Weights of a small class-conditioned image diffusion model.
Training: soap at rate 0.0049, 10200 steps, batches of 256.
Rows from block 5, named by matrix and row number. Rows with one number belong to one channel. Each number is 128 + 24 x the weight over its row's rms, rounded and kept within 0 to 255. All counts start at 0. Numbers have three digits each. After the name is the row's rms in percent of the matrix's.
# convs0: first 3x3 conv (model.mid.0.convs.0.weight, 96x96x3x3), inputs 80-95, a 3x3 kernel for each
# convs1: second 3x3 conv (model.mid.0.convs.1.weight, 96x96x3x3, transposed), outputs 80-95, a 3x3 kernel for each
convs0.61 097:135157109126124129150138073150124137130167133120140142146151161093161166155115133093128098091112148108130159123125114091134163158100152125228092149153131126149130126187102115198144140128103130132123151133106155190139135116126112154140130118166142113115121120107101122133133144091139149080141119078118145113123141126134142122135074144099140127139101160140113168148131107105115138109111135102125116127065158141167148096162136070184075
convs1.61 102:092134079140133161132089118110112120120142128110130146136107104144093121126124103141132173122124137138118154106123118150125070135164141117122163148142098125120129135129092147075171125138072121132122148155106135101140116124170125132136166123145098108154176119118156135134114151158148146106158112121168147122118083104123112171147106125177110091130129101138084159145110127108121137105149151157145126102133126107118163130125167109130166
convs0.62 112:102132165121137094129135134132162114118135142141104099180126194121172158102133149130120110161113184138126124080107113125154128134177129129214115146104137141130107115131153104176099106121131121143146152167165133117140082143197092119135120096115112137134104124135115125171132122154101141154180128114161139167163130128139127155146128164139129172106141113142124173119113125121128147159133134161112166148174169077115130138128120084164090
convs1.62 107:139107145145099162125098137158144103094153100151156159116129171113124091110114150127122113118143103149137145087081130100100121138147136128127131124182150144078132134120184139069176061158119125157139129119115066119147137161097115115088078127139118141166129131131133111120095139125123098131138113127105114147109126074091149055106131139138146112129105124165115193132138162127161140094118125092135108108122122153126146127103094143156141
convs0.63 110:154113133084169149111100065135129138096050115134158124088130100125090104109123135131123152107104149149100109097108133126144114138134164145122096162137143080112106132144110123130179143089092165160141106106116157155142093102120143098075116135163159117123136125104099123137115124159104160126151085139117148136107121136134131145115137112119133110138134134142158101104104105145115123120116103097151136136122191092106174117137136107130093
convs1.63 102:173149154148076170196182136119118146133137153136137104129168152145139111126120136135108156147155137121116112131112147139118134130140090089126158100152145063077120169162100109089105096146123121102124150119171124138108148101084146139123104130097090116129141124114139129134110115156132124131127101183130130144130120147141100135138108143128120130152099114160103128125141153130121154106134179130126110119132168140145109153116143109125178
convs0.64 097:124069150149135155143153097148116112137115125143128138082161123168144139149112125156112132133095149090137142119135123122105168120133124133160102087097134133126119142135148060140185113136166092128119060144114104127097120121147164086100089128137118138123105143123125118121127171130168146144110126136129128136158115187108111128161155119095098120148142119118124149132156129144094161146121142129144125117132131146154168150138149097150146
convs1.64 099:154065112088120113128216187150136163132151165133121157134153120095143119153121142114132164138100173084156096114092148127147155134111120152143164151151135144093111064146126120123217143135133146121187136116152124143090092121172158115124133140109129120149154087165112123152124142188158122097128096111109116130105139138112159137148135085142120135135107119143140089127129135134100158145121133136106120112198138136138175088102154108113111
convs0.65 102:186141110170131129114116137177110141117117098124092129136146119115139120117149112131139146107142160147127154106129094106117128138085168115151131132131102142125093132086116134085100117159144130137133126153121133143125102152107130107102114117139136130073141122137107165137107158097083078235116136064124171142134113122136103098130150115140100110142104140115127161133130091136117159122109102117128133139126121079096092126109093158169118
convs1.65 099:096146183156124068129117130136129140114129139131138111122097137130103120130115118139090133145130127131140154093203135139156070152094112140124139139137181142081113075111170169133136161092160134120105121125132149123105129130132101154127135125143146126144152135105127104116094115146068081156148130117146164128136114105125144121109105174131136096141100149119131099096117160112133116128122098140119147126091124133089136121127153183118116
convs0.66 076:171124126083162103130117111103089101116132098087145096120076155084132086147089152121130142123135127085096127113105126101132104131072139152131162144111131132142131135145101128127133147150119133119093143126109123130121119103171099114093159131131147107132181119091134094100136124126163120154129113112126141113119146100123123135148127123152128118136114166131154131124139093122123108078127115132135117106119157094125120133104085116077086
convs1.66 081:135093159131106144109102148132165137177102125166101145152126114146145115144137106126159131130105150144142099141110131140123142145110104154086122150094131152115098152099161128136137147120093151109145122125107151130116111131162125082143182145129150148125095132130121152139180114111107117154111055128162118128176133099097106122140087151133139162144134142151142104155122118080138102145166141126133147104153110128136115147151153094119138
convs0.67 109:204130191133085134175131115129135116135149127143147144137147141118147168131123132098084122086111173121119112114091172113103117148081142129115143113098136152097158189127123142101126154079113211146154109141137144138145141127071095123112203125176122123130147108121113107131123110107149109122160100127091124128135107132055128122139109111121146106116131173155148141120129175162114150159147139132166097113136169103118139107154125130168116
convs1.67 107:092079020115191149076100074130108144128107141151091144141141129109125149154115133128137148140163108129138146102164133148122147118141159101148085135118145177124128112193151142122126168154135114118097133106153101143115106107157138119168171157121109130110194151139144117151124128093148109095169078133130146171110137111139113136132134154137135131127121100103108115104137107159142144118102150119129112144161122122120129117112165150105145
convs0.68 067:140118172105097130119132141128109138126102121119106108172170120131108121139115133121108141137095125159136103092101143110123141133125150141098103164131108113142131116149149126120126131133125111105104102085130173109096096086120115108134089145140097144111124102113102134129082149169076109136159092095139136149105102095111128143118103108102102152103130106145114143149121107164142166140139110114103122124155098142160158162147173148184147
convs1.68 079:122175085099117136180109069166144152146123139121142134126144124144149193100075107120144157115101144150133136159119123112131135108161125153128130138126128171103098092116073130152134130138101141142161166130131131158136158118105122128141103135104151110130132177157116119109150106100098135091134131087173152121131139150090127109103133116143129141135110120130164145155126089153131088126165104150135126136117171167151114103156109100134169
convs0.69 092:099119134101118135152111099141145114123125117113111159081105152152125137145127112162109142174107133188150137125106143145124147116118127090142149084108173115127141147140124122127142120121140118136188097113108076126102132163105149138119136181164128088105120105111053128118100138161128139174121116124100102117131093145125118098094099088082155143113131132078167138089092169139132147118102097109135105123127134101111083127131103137154140
convs1.69 119:172148108094119110122105115092123146116115153145150147089154133114108132092137190111099173134132177136133221141094114109100125127083131163107109115157128100110135088161116138089069094181126125144148165120149172182126127126104134099113115069083182129171099130132154112111101140157154147154117155161120099139131110135140110135109138122126156135152131139141158134163139120124157105103132133106119148111138139138150111125127092147122103
convs0.70 095:133106122155114137096148145096085121113109121136140093104091164111101165133116121138111139100110138131125161130143111123126148123114120125137130092126127087136149135149168144122106141122108140127135114134107139122126148135119141111124149167106066127103091120137144060134112110111153140143136111111134080151129129141128143143122071125121118096124068073128136113104142138139122155115099140119116104133100094096152180087175159135136139
convs1.70 104:087137095122099171162101101143146107124138109117158156118125135111133136147164126121118129152111126131107108113145129126126144100137164107136119088122129121090132147134157122138133118183127134097103132138095114128111109093096146175093096118163104137121156135126149106086139133122053123117172102144131124119128121073105145137119117068136128131128129153116128131115130108104092108127128154103103147128095177173119136139128140132117093
convs0.71 102:152099158108136117130128130145145134131098141122108138137151138092104091110114149176112139136120113120127128117127114121150117138121126140121125080105124142165144094147138178133115128179106135200120132127151160110110123098111108134130158147130148157132099127109080067160139109075119142169172146088138140134080106164125095147155110134121124151099121116177118113116120170149117153169105149135097121134076125105124123107152111074158153
convs1.71 094:144126145129109138106119081133141110104149113103121150125096145152164148098102105124143169146114079129133071144135094120131124108123150124076066126190158132123131144082092131105127120112141156125098118122136126092139122119103135144110149156163118110163161152112119135142122078102129092186143154141096129121134127196119100118129138103110126128093130126127142109139118129139104151123118141145171097095197139114147153137107179126129192
convs0.72 084:144062082150090153073142136166138141111115095128121137124142110195111184086130135109096164160126143112110113139196129163103172094111132121121148120118109124150139130109152131142144164154166145107132131126164131133133084096118132125095082092141096119081144126171122165134106125137075107132168099078143134088131102123080157103145154100155121130117154153100118137136106111103095101150135126160115098079127136131142138155149104126144143
convs1.72 078:066100107155185128116152165111139149120113135072155127131117108117124129167089097130151139125117082110110132109127133089172109137128102123091155089131133120147118090138097095158073136128143138140146104156124139104137117148163146157137145142112104106107131134166151085121107139110117095141128170130098126126077128138166146109121101128143143101120120118126163137115155161144141139134144128137120112139146129121132141089114066151104169
convs0.73 104:054153161138128148128119121121141158129146134162135162142147104145123114136155156157120128139114130129135133168138148111155102105147149104149118084105148116144070082119132139124087158133119123203077091093086128111093132122077151166123137102108146126104133153126120105089140113104182166156126147101133132126140117096157142097111118106129119155175104127160147111083158142164116139121114140126140083115150154116117108155185106124132149
convs1.73 100:100148077134149107124137206127116137117112113139141161108096108126119137133100120132108142121148165133123075107119116095142120107169099170108112124131180152118136122103101134113080136126178133130158139111171132098114154142101118086127157108164143102143127138114161106098130112134197134104138138121122130117140140143144135138118109086104129086132127162094155123116166130162114093111113150135148121129155129090116150108090126136145170
convs0.74 106:161134120133092102149150164121136112148099107133123115133112112130139144141102170106141108107110123097119144113116140101127098148124115118150111131136115094097188094125086094102149114155112178102072130144096098161128127104117142144136149142084144137129097118139164109149091119146122133138187120039106137104122150099111160125165126152144120121127153090111119148108141126155105153124130101115134132146128200144097127096138093132108082
convs1.74 101:153095136122155131168134068130087097154165135145148125137164120153134128104125145153101124124137115086134151096180096156155115105086155115107170090099115118161087080143132134106198099176122118131128123125103194179111134141170136099081137119123128188167159125133119128120131150138125163111118109178128142113134134163094075126091103165126134141103113112117114091123132132116146140118112129138159125142077154143171090121116147154159070
convs0.75 129:149159165138112133088114098160148125128126134133148169114130132168124149115126134145121127187165146099109126169137148128141165131152150142171149118096090147150147141137136152117118141169118145092134154174157133151144147100133138162150160158163128129131109151148105150118138185162049161107141126062120090144132153110115137149087142119123112111150178164144118153134129141138126138138116103114133118102120098142143183139119118141128116
convs1.75 124:125158124133105140086147123127155106160122125130132132111144135140110155142124117127132151125117093131094134146124157112113159146108156125144145087119133158122152108176140097112146123094132154114102107136144123109145129161119155110106169092147099114120137133135122106096114092181169166146120141102126146133105128167131149144118144144152107128192131129132126118122120103150124062094128108132130179160128117172166139129150138142132099
convs0.76 097:130126108158101136159143140127099122143136112145128106119133155121149117103136167134098131106080174115143133145144104064128096139162123120114090117124136146152149102125143112123105108110131076119125160122104141083092115108125091144119107138093167116109131163154097135127135097200085131158146149154119124136134129086135126100147089101107159127108138108165108093117113109123141138139122119141148127132139092084137113135115154097128121
convs1.76 093:113086120146133120108153110121113110116111121143159174102151104167113114119135117098147121112160178144106074143136123104107149121184118117090111102140153180164121108120150113155113099151181142144146109099151131128132163105124090092177107130105117130154134095114133134124104144130146127159092145144114111137148110153116123117125121149107123128103144139117096164119128150145116072130155132135122166144126131136134127158133118124139135
convs0.77 119:157166154161094152082121112125136128154087126123107149118140124142132154087098121144121131080123144118129141133082124123103109112140128180139165119108145121169108132075139142088113126116135087122179158135121135152113116111122124113139154198087104123111121142090137099122124162115136110159099078112092098121144118131116137123092127136135120126141121109130123153099109086128155134102130110125111145108134130171182136116123145102126110
convs1.77 122:126088095146139151163157115140140162109117127122134130131116106160120131172107137105157123135092122108106152129128145141114092151146123121094056149119111121113150098098124125078097148189139084112156132169086106121135140140103104135118130154121114106124141126137106091104102139122106103083118096104123162125134154127123136118112106181113104121156109125125128119116137133126125099126129150095100168111098134108120149123131114228070194
convs0.78 108:165138161116128114127126114121127149117108073182150126121106133118127147145115172136120114136072208095102114120141157095137141143130095129085122132120130134181119127113078136094162131116120127117098149144116155137128124110126129114119123142169120105118142104137114144127116135102250145028126078176109107116104084160134126088085121140153145114089153078140134111105129108143111158145091097101126160090151155151123185129160101120110102
convs1.78 106:161146131119114120120124135121112130128125131107169109098138133115080113145150117135105139112158162162121102155131129109078130092160114125076123095164122126130125127168138077164125173140120114114118133163107142131139125125138138106073138127118143171141074095109139133116106115129172169053151130084156156126140128165135104110117114156140108160135121107162147127068128171124135103118148175129141138147136120131154109119136130067153104
convs0.79 110:114128141132121162100139111151151140148093130131150130101126119161198096118134123113119151139136161138136127102136143109150187131181155117163134125098121136097106117099099138155167137114070138132102090116112129156138158110101074154089124115178146125114113114113114164134120124122112119097148131112126119123147104111139128131082102103117170134168115114135138098117144152112112118095149128130153081114149128101135137126162125163077143
convs1.79 104:135163130105135188143145157150093141118145143110132103143155144144104090124119141112120172128135134159148150048179085114118129129098142122175124108147101090090148113166105145107090156162123140127175090129130121132115102120096112075131100085147107122124136115118166143146087107120101115149135123180127122119143149129119155091110131105144135122163108170137126123148124153160139111135118155125112125140102186136119095129099139107133098
convs0.80 092:143093112134134146088178112165120104153111110130125139123106112107131115134154109134110132139141131106136149134094142142124151135159143103078131075155155083135141173132128110137172115166157145158090140155146120134137102135149081124168119120149149170095091138084074139134104108142134081128160110093131134141124116137112186162111106122131132124127102115132126147105131099150150138150124131161127148114152119127151140142126137111116093
convs1.80 099:122180117165119173116072148142167133132074138116135129105154144107117121133122149105158141133143132172116105097150182141119123124125132107123124113170085075094109181123139189130050149179180130124135130121153104146139135126133152125108081120131109147086096137108167163133109110169125113154131118117098154092146111103142146134139114109089137128135143136109096152143118125088116161133154120122138134122108110115128093171113180091111072
convs0.81 114:155139137099154150122109095105140153148134141134132120141105116127199097119090175167122136100171133139108100134098117118144100098110124125161124124152134132124115117110161129097098120151129113122158142138130136143111122126129125126133101116123119134144080145130144193097234158079134139116112132211123126132133136148118091086114141126151138120109146141108151133126116119115118110120148156117147086129134118144144110104149128118134157
convs1.81 101:130131098118137086145100103118118122129148113127103119103143125160093117150166154161117130112077143112119132132110140141105147134154142144141126095120137128114128160147122130153120135136108134144122087108125137131146157111125165134135080117157140132150128107151101113116076114134145151138147139072154119122132120119122142109124111133132123111132136142157133131147170157148122134127122136151120160120117137122114169154133099118093188
convs0.82 101:113141122159107108099113110167108144141117114083145102132074143136129103116124157129121161163096138134159122124147133144154138131148111136181093107132119145121148136110090134153078107140073155135098132144115125070129125148183107108122069138134121129130116139113083152103138115107162079110116188159136115145088137172135120148125154112117114175129125111148123118107115145131122137109132161135126122164133127126140115105144176136129109
convs1.82 092:086116150169153122121133127143130145113124081115137085100099107166098118113162133125131137158102116121131126101173130116147150157133123120103146160116149157111122163136156171108130172087101104128113115122140142142120115118114169155101100118141120131120171095132131151140144119118126165129126082136179131103099153137086120133127104146096198169132131155115131109122181133123100148143137134152129076129147137175109129108107055142174136