config.toml
model = "class-conditioned image diffusion model"
dataset = "photos of plants, animals and fungi (iNaturalist)"
train_examples = 155796
image_size = 32
horizontal_flip = true
conditioning = "class"
arch = "unet"
objective = "v"
cond_dim = 192
targets = ["order"]
num_classes = 67
cond_dropout = 0.1
norm = "groupnorm"
hidden_act = "silu"
weight_standardization = false
widths = [48, 96, 96]
blocks_per_level = 2
scale_shift_norm = true
attention = true
upsampling = "transposed_conv"
init = "kaiming_normal"
residual_init = "none"
optimizer = "soap"
beta2 = 0.99
learning_rate = 0.0049
beta1 = 0.9
shampoo_beta = 0.99
eps = 1e-08
precondition_frequency = 20
max_precond_dim = 1536
merge_dims = true
one_sided = false
adamw_lr_other_params = 0.00094
max_grad_norm = 1.0
max_steps = 10200
batch_size = 256
epochs = 16.8
lr_schedule = "step"
warmup_steps = 510
weight_decay = 0.1
adamw_weight_decay_other_params = 0.01
Rows from block 6, named by matrix and row number. Rows with one number belong to one attention dimension. Each number is 128 + 24 x the weight over its row's rms, rounded and kept within 0 to 255. All counts start at 0. Numbers have three digits each. After the name is the row's rms in percent of the matrix's.
# q: attention query (model.mid.1.attn.q.weight, 96x96), inputs 0-95
# k: attention key (model.mid.1.attn.k.weight, 96x96), inputs 0-95
q.49 109:161115122082093120101155096135154162123117135149134123125129141137162117093146134115132148179165116133090159117137113103130126100098136123109128072143101130139132131090141161140143098175135128119119167095193116164126158075081158163125145142128118145120129102134152110135168119122100140130
q.50 103:099116127148155144105125160121109071134143079137155126112112120170099107116093129133178167077113159108171117104088140139091142150137124141147110150106115124067126128153104095129120164127163128120127108126153149139141128161149127140128113160163153110170115115149112100110149103115110128164
q.51 090:119176106122131080167133120133106067098156113092143101169120189159140139116131138137149169118086132103131124160117138093133132177148154118117123160159130131105131146140140127149106098111172117087087127109171122133120107104120109114119136094122154127162105139153102146111097127141112123143
q.52 098:119175126151116111145086107099126075121150095138144113080112110141188151104088097105101146115140140153178145165106104134113154151152077093137131141118099137117130155135117117143152143125137179162111127129102102114131141141119119131120169084130146120147148161111170127139146106138106124113
q.53 100:139127142137128097152088099100155187120084157145118156146139138096116108108132145105134114178139121161121129166144152167125136125118106135108150069110105102150101163148097097109107132068157147144136137149138144135151178153125111132126132099126125099080145155133110141117150133093136162110
q.54 094:127149139124092146136166177119129124154167166163138128118111137167078122140148111100099103077177142148141104181118137151173096143132108135133117143135126146113137113149116106144139117081125169122131121155108120127114119117173101111107099171152117102139112111097108093086112125106138124095
q.55 098:114077131133164098129120112118130086123090092091112132153172153128131145140126124126098181124090128147155159119125147153116168116113113074109140108140154094152130101138098110129139138102127137090116104160124153133113134184103124156136181138148098109120141158159134129120178113155119111103
q.56 087:144151169137121110112099077140104160109120160097128162151095130115121136087110154143103121148098133119127115130102137113128132115106095140132098170168138161131108133104146097129086139120169127153095110149154118141162128142153155163165100115140104114114096115094171122181138175139146155100
q.57 101:125197104113134095127122096113137114152150121108140131081124161073140134126130159116094124163115136151138096126106158107132088108144150106091127085133144068145139152157123128136104128109104097121124155163136152138146091118132134106136141081156127136155153102183124158157109132149100135114
q.58 111:139129120141099157112134105122138104097120125132160131118097137119127148156127110173142099113083136118130133154126110162141106102131178102135089148084139115130159146125147146133152126188129153136165079081141095104130121127110161136092065150161150108154106096140099103111108116109124163151
q.59 106:119123124112150129117139149111092126130104104145143118134177122152096177123134078128114082167146096166118125148142112112170131131132118114127157116101121093181106108159129137111120089117089150122176122126122152133139100107118123140140141128108180175110122129112142073107108075118159103141
q.60 117:164106134107131151172139128123124176090148168129157153123145133132106141126145120097154084096105127151155123119187099137132085127096134141158105079100109139078128134111099099109136121115107111093120154132137133129152113089133146125167118157156118154160132142151114153095076122091130122148
q.61 106:153106118133102111094171129110152118073139104117158132142112124117170157138040090186130151118132155127081137125138105126095144067129145153161117133127141121127135128122112122170128138101153132092163145136112110123133150113130141112147148123141151153106125145128131117136138156093082127161
q.62 107:134180177125182112130104118168136083132138123171110107149066127136121108115108112123121125131085128136160145155161119147139164155129126130126140116133117155141123149071176131114118088133147092144128139113087106093108140129119098126083157130078127107127146113142138141150114135101098140105
q.63 094:128132150108139129138132124145124166173126150113108092152153156123093171143123127131149168099123104121151120125116120141107089105134100126100138131099170208144139095121139055147101145140136118134110139160089113135167149149123131118128159126107116131093117086173092131138130127148116085122
q.64 099:103140111111151145118110159138071081131167103108139122172111115148134119129152101119131115109133072134157090102139092102079107150141119127116162101139134123117129144118158149112112122153141163105146120153105189094118157119099096111165152171164131131169132117122127138129135098155156138152
q.65 092:119146172146098122133133138130074124160110126134120135105102147111118093098126155126135109136157128119133134151107185111126117150128096108184125133158141096122121119136092078127109085112139097111145131115158169159110133190102138148120129089116121128090109161171146106147182111131114132101
q.66 092:160136140139151087126128107131095130155144161118134094099095105132174118158136112105179120105066070105121142152142163074145101164101112116118114145139144124089163127144102156157143134099149125121127155165129128144105111082151115133115124118111180130141151140107124096126120122112133147151
q.67 115:136131129136171115125083115140146128112102167102117160127106141105138088174088102145145135130125139102131148098120126140166102119134108127153148134167131156159148150164139138110157137088109129110160088101108118118113176093154153144118168101154112092099112176127160129096133135109115103177
q.68 093:154104145163113128129113082111193175103134153136150105107153109133083129161116104134136089157118156142150137114118116136171108116150107139118093156156134148135106112090137167105120101151132134147106107157124120143144121126161121137117108130105127070078122113161085138119176098141145105115
q.69 106:122152126167127112113182118093176123116147142133125128144139114144063137189142109139152123128123138131100123104145129128097104145115175147113124098092112134082147108161123082116110161130156131081115122096113108132128132131113125166101133136178164129142146133121089102151160104120099126168
q.70 102:099089120108113151118129137150125115107125142189083167074126133142101133104109131131142077120180111157117087130115130126160136083127142165140110190131142170165141124118127142109111136165116176170115126122101106161140159160123087143127096123127132119129133126113122140126127142105137151101
q.71 098:083123088132143147127147103163125117105144099124136146178120164103120142153154088131068127145121142150118156110120175157103150114117142119121145114104101201147102087131133120132118131125108157141109124123101122135075118109108187098138173149129144130135128107098119172114119144115109140142
q.72 113:110114133130142080134092146112110164164110131139112107156169169137145107092107123110130159158144147156147101194132105094091142172093150132112118126162112099158074143130135141174133125147138127112100120122140131114101132163119151117166123122112108185118113099093123113116142142105141150134
q.73 093:187123139130106153099151160156126101090145135149148146121146101170104131130186112114128134110115159065097144148107115094119086134126147124108129153118132127152151144139126128125146162143127077128130143101131141139121080107130134098169175176094125096120133129121150097135112101143091109148
q.74 096:152128064104145088103182133074174156117119137123119132119150113122138139144118100107148135154149126145081138165148108105140121097113141122149139102101131119146134174136095105158114102190079137098110121103122151110137126119134145142157146104153111158097110135135144140157121142178116141111
q.75 089:125140136099137149078104117129165136085132108164136116127108130087129159176114109098148150130119135095165125128139105150093129146126095125164142129119122139148138117124126126149132166141099110126115143136171163157193100097128102111107118136139157195146101159138136133164148125088156138172
q.76 108:111183105165128177117126111124150154132151120081124105094139174120096135109140088135147174083121153149118169106167137123157119156113117106167190122137072138145111119185125102141126117126126136121137091140128111121126144118150114110124090135153149134120122137136090104107125133118099153141
q.77 107:137159179159113088119132090140106155116095133106130140119098160137151140182131139100128142112124055145164141111157141144116142143123126129190121170132080173116126113145135143142162166101123107138112150113097152100104140097119143161117105128133111096126115139125107149123129095118147126166
q.78 101:097114102107143134110124165130121111115167115161100129125156104186152134119153121128081149138128070094106086134174131169116152103140126155094115124094118106081144123126084139170163114158167139132133157132152126153109107161139108135128113177125108155141104125119124123108127100129147160124
q.79 093:127129125109116127170110109153086151174125095125093128117122106115130076153110106146101117129087161096113122160118140114162120164159134141078105106187112124143116132127104177131175120096137148140137096187141099100125122174145128127131149107126116140114134092102139129118113121159105118102
k.49 103:164104139128146133095136117127143111093091129155127150143115111147133055149111143104113164127196138144157150104116135106175121112090144107157102128138117135137134100149122151115114106148122137157069113100107094135141117153147153108152165143146120107134094111147116119146067113093137102118
k.50 091:114153109136132116135135129103131139155114144143135141129120126152137176150108133140134120117122077137102098111140145123125130138147122128139105139124120095103133206132117107111114156111096106069191106092151103142112110110177120123109098094064131131133126129086144132154163174107103155155
k.51 098:096159103086137156155164096135118125139117116152100133111129148118164131160149146093088122140100133129107125102154113130150070149148136103157093139096125139137140081161163152151097145146185132117150094098098083104141142145111126157104117137125134128141162150111130160121075134141144143103
k.52 082:167156091125122108155125135102099101111127118129156159145144138118128106124136078132133097136168097195176130146143124135091141106138060134120128156138118132130173167129118111158097098100133144116158100119125123112124150147092113126159144141124101107150134116095119157104158129115084164102
k.53 098:130160148127094090102103150167127116177124139123150100090085120140129125095110122113126123160138132136156117155096154127115112180110110109099128061132170131152152125108089101175169119121126152137112136142180166142098132109158096135137118128141121140146129147111116102111147146155087112119
k.54 103:154121153093134115136098147186126145140123120146152126110135112141138137081177116112137104142144099121123121110139124130097135158090174138174092128069151121099151117166143151149147152131147135143087142132112132126127132112132102117129051118146165111130116128127167131106148143112191156115
k.55 091:136117112119134140110151113098123101117134117101130076159103124138123186138128144162145108118148150152151140112157120156074123135131116120114151084137097130149156159121115163117154140133167128075112101175171109096120126138086152178107116147091125126115157118138123126081128099134086161118
k.56 086:145107150109131120153132143158179119156091120089126125075147113163103137145152132130124163104110099106115163110096151114079163153106116117128115141178118152113108142127095105152093097122143159118188140089123137137136129117124108174137180113137129163107091152148130099133140141108145130132
k.57 106:139097062118152177142186058104143112133129127137095161118129155119169119152124143145096126147099124187141080137131118121146136127181121125138116159103128124142141151128122112130121129144143160161169132123087129121148108109116132136147155129104100116124177162149105116128105131141130098111
k.58 101:102096122142134085124138123115131169111113165154101162161116131112148082115137144141125141111146126135155126166167092133133125102126155091136115161134080118134152106129163099114105094142115051105147144106119090126099115116161138130178139145093139116085135182135131135122114152142131152144
k.59 093:126125144124112123160113161121148122104124130161141123137109138105123103147123119087138118133135129140102143091135129089129180095143082101102109140140175132115128136165126080108164096085112127101138150108109197141145091117141135122140133127150164163165100131116151143077123159136110132071
k.60 092:116149128161112130156115095148087139139073100194153112145090131127128111095136091111127120116108137126154122162121100158140099117100176089110132138134134134102112110103128135135123131108124132164092167153157131136107112146138145147112085092147156148128195115134128088119150112117136132177
k.61 092:127125173130131072147113077109092131100094122157108104153165146123154138128089147175154136147208115105133150107139123143166130127133143105124143137181089129132109128163132122138111135087141144109131101124096119128133102107152159133117138115149105127113114152104095115125122162135098160164
k.62 088:147159120160172104083119161119154133131151119118135088126077131121107097152125106093140121123078141118116164122141108138130069091125116102110147119116117125130155112150143152124084084103114134150142114125071136104154169119133137160109180137133095147113136110102163150139138113112170142126
k.63 096:175124141109134152121159075107132132103139113114088154116133144128162173133118066151124141108122142103092149142114160105122120138180097142136127120145094086113120148098133149084115163109128123145153106130122131105118144153132108161109123078127183160155109127139157114181130114141160118129
k.64 099:150102091116143126128163075145091129137148115168143107125122085123104127104142129136098117092159106131140142160141125143138104158072159097110123131151149095138120157112132110174078097149139144163163128142146104127073140154134090099107135093131135134141197124133122145153129139134120125119
k.65 106:116146103126115144046135113098136139153145119119126152146099151094115150083124127129058157104157102112150114156146152106143111147145127149116094156129141124121131116149120101132101126117145059098136124092092152156162112145137103123138159123097103144113154146099123133108135172137126163126
k.66 093:126180128156100132147149152141101134109076160125159143111146109165145126116110166154073098156138107133157102120125119110147142139119105143161098066164146137118139157119137147156095117163137124115096159103156181116082134125137102148143097122093145140142141118098096154128149132136101132133
k.67 107:134108085123129148138110143152118112082112158125091130119098161149128144139132147158122115124154126091083198088171113115114109127113136112110114106122086110170169112152142156116111166091132143114113108148143140127114169123139121147092172125144144128111115115154087143139123111138070126164
k.68 104:111127104119102118121127150152152129133137124096042125132129106182114136171130121143129097162097125113100133126103152129139155135119083104173123121147139141117196120182145093093126155127117116131108126130132165103124152116118131143146154127162129140129112081166124121093121123136125151074
k.69 117:108121145143148124119124118111113126119124144100138133160177122124106141141143122128147083135133121105138135131078169124143150150126135145088120137105164111136103147129142166121114140111163168126150128130171119115085191089132152142130103134147130118108126106132107125069179141161109100045
k.70 123:146087153116118106183132145140139132151150140132123132136124103122137150137107105101164124151129123187100124113147151132109124098122085110164129122130152186159117089138124127098110183067113100103083151119096147086130153123117142091151133113141124119170076157119132130106127135143130122113
k.71 101:145105160101152128117141118095140183122121116095150102130135103111166110134104111130162122117090138168148133103127122144129139112124132107074125133138098155135132121169133129127188126105147162151148101148130107128117175173095119121104086136120070119102116113136112131124123122085195099142
k.72 113:091123133122155084110130089149127143146101111140107112066133123157160111119148109127167139162117167151129123161169099130133117154119132163093140150111105106123103125096085194154140108126114078122118108107125120154116143095137118157135101137125123162145119121101131143077109121122137174160
k.73 091:147085153100146125146132106095105102105134127118145091159149166120125136121155112149134093099138146119095147147108150115079129147130115120103142158159109169114137174132135109160119118159128102097135145152130113135128104160147104107133169168086162070118126106157139171126106113149113103079
k.74 103:161109139145100134140122166146114132091110143097074120104105158153138147130118110118157149156129108083143087083132155153130102140156150169149128157115138160166112143116112124088142148121131133122154106165099143136125128135170119147168188104125139141071104139112112139136098124157104138162
k.75 096:152133126112141155124079129084120108113154115112124139120141170067075142165171116128157114137174113129105132128148126077135150082127097110124103099142111121137083138131115125106119101164120125140151125114167135129110147127121172153129107125118132094150147122161180151147106171135136092111
k.76 104:077145107126115138128119123075143149134135099111158126128139145078117146142140155152131135207126156125094115106119107133145144110088100113155164142129097154158138144172101154140103127086177145145162111126126112133141129105117135147095145144153114133066144099125115129115125158165113152119
k.77 104:156157128179142131117141101138147142108141132106128160153117113059149119144109180146131114138108138136114162105125109092119162120101101149072115107138109089145145112134153131169090128122097146184098131094116122108099114083096126099162121132097131139136136116128156136124113135086135168126
k.78 098:166135166120158094135133169096144129156118141147142153153141108147111124092102162146121148124149113131107102149111151144078135138125163126122099112148164135111108186099176097170125126165135112136125162141127112097152092151115079106079137090114156137160152137132128131132114143118150089145
k.79 093:113184126120181143159109130159118138155102135133122128095083104151134136113112134167131120115074120128133181152135144116099121145117123133143131106117108129118153137136118158091161110125061131111122105070125162145107134122112120190110104126154116144129157108122133112122129075156123172121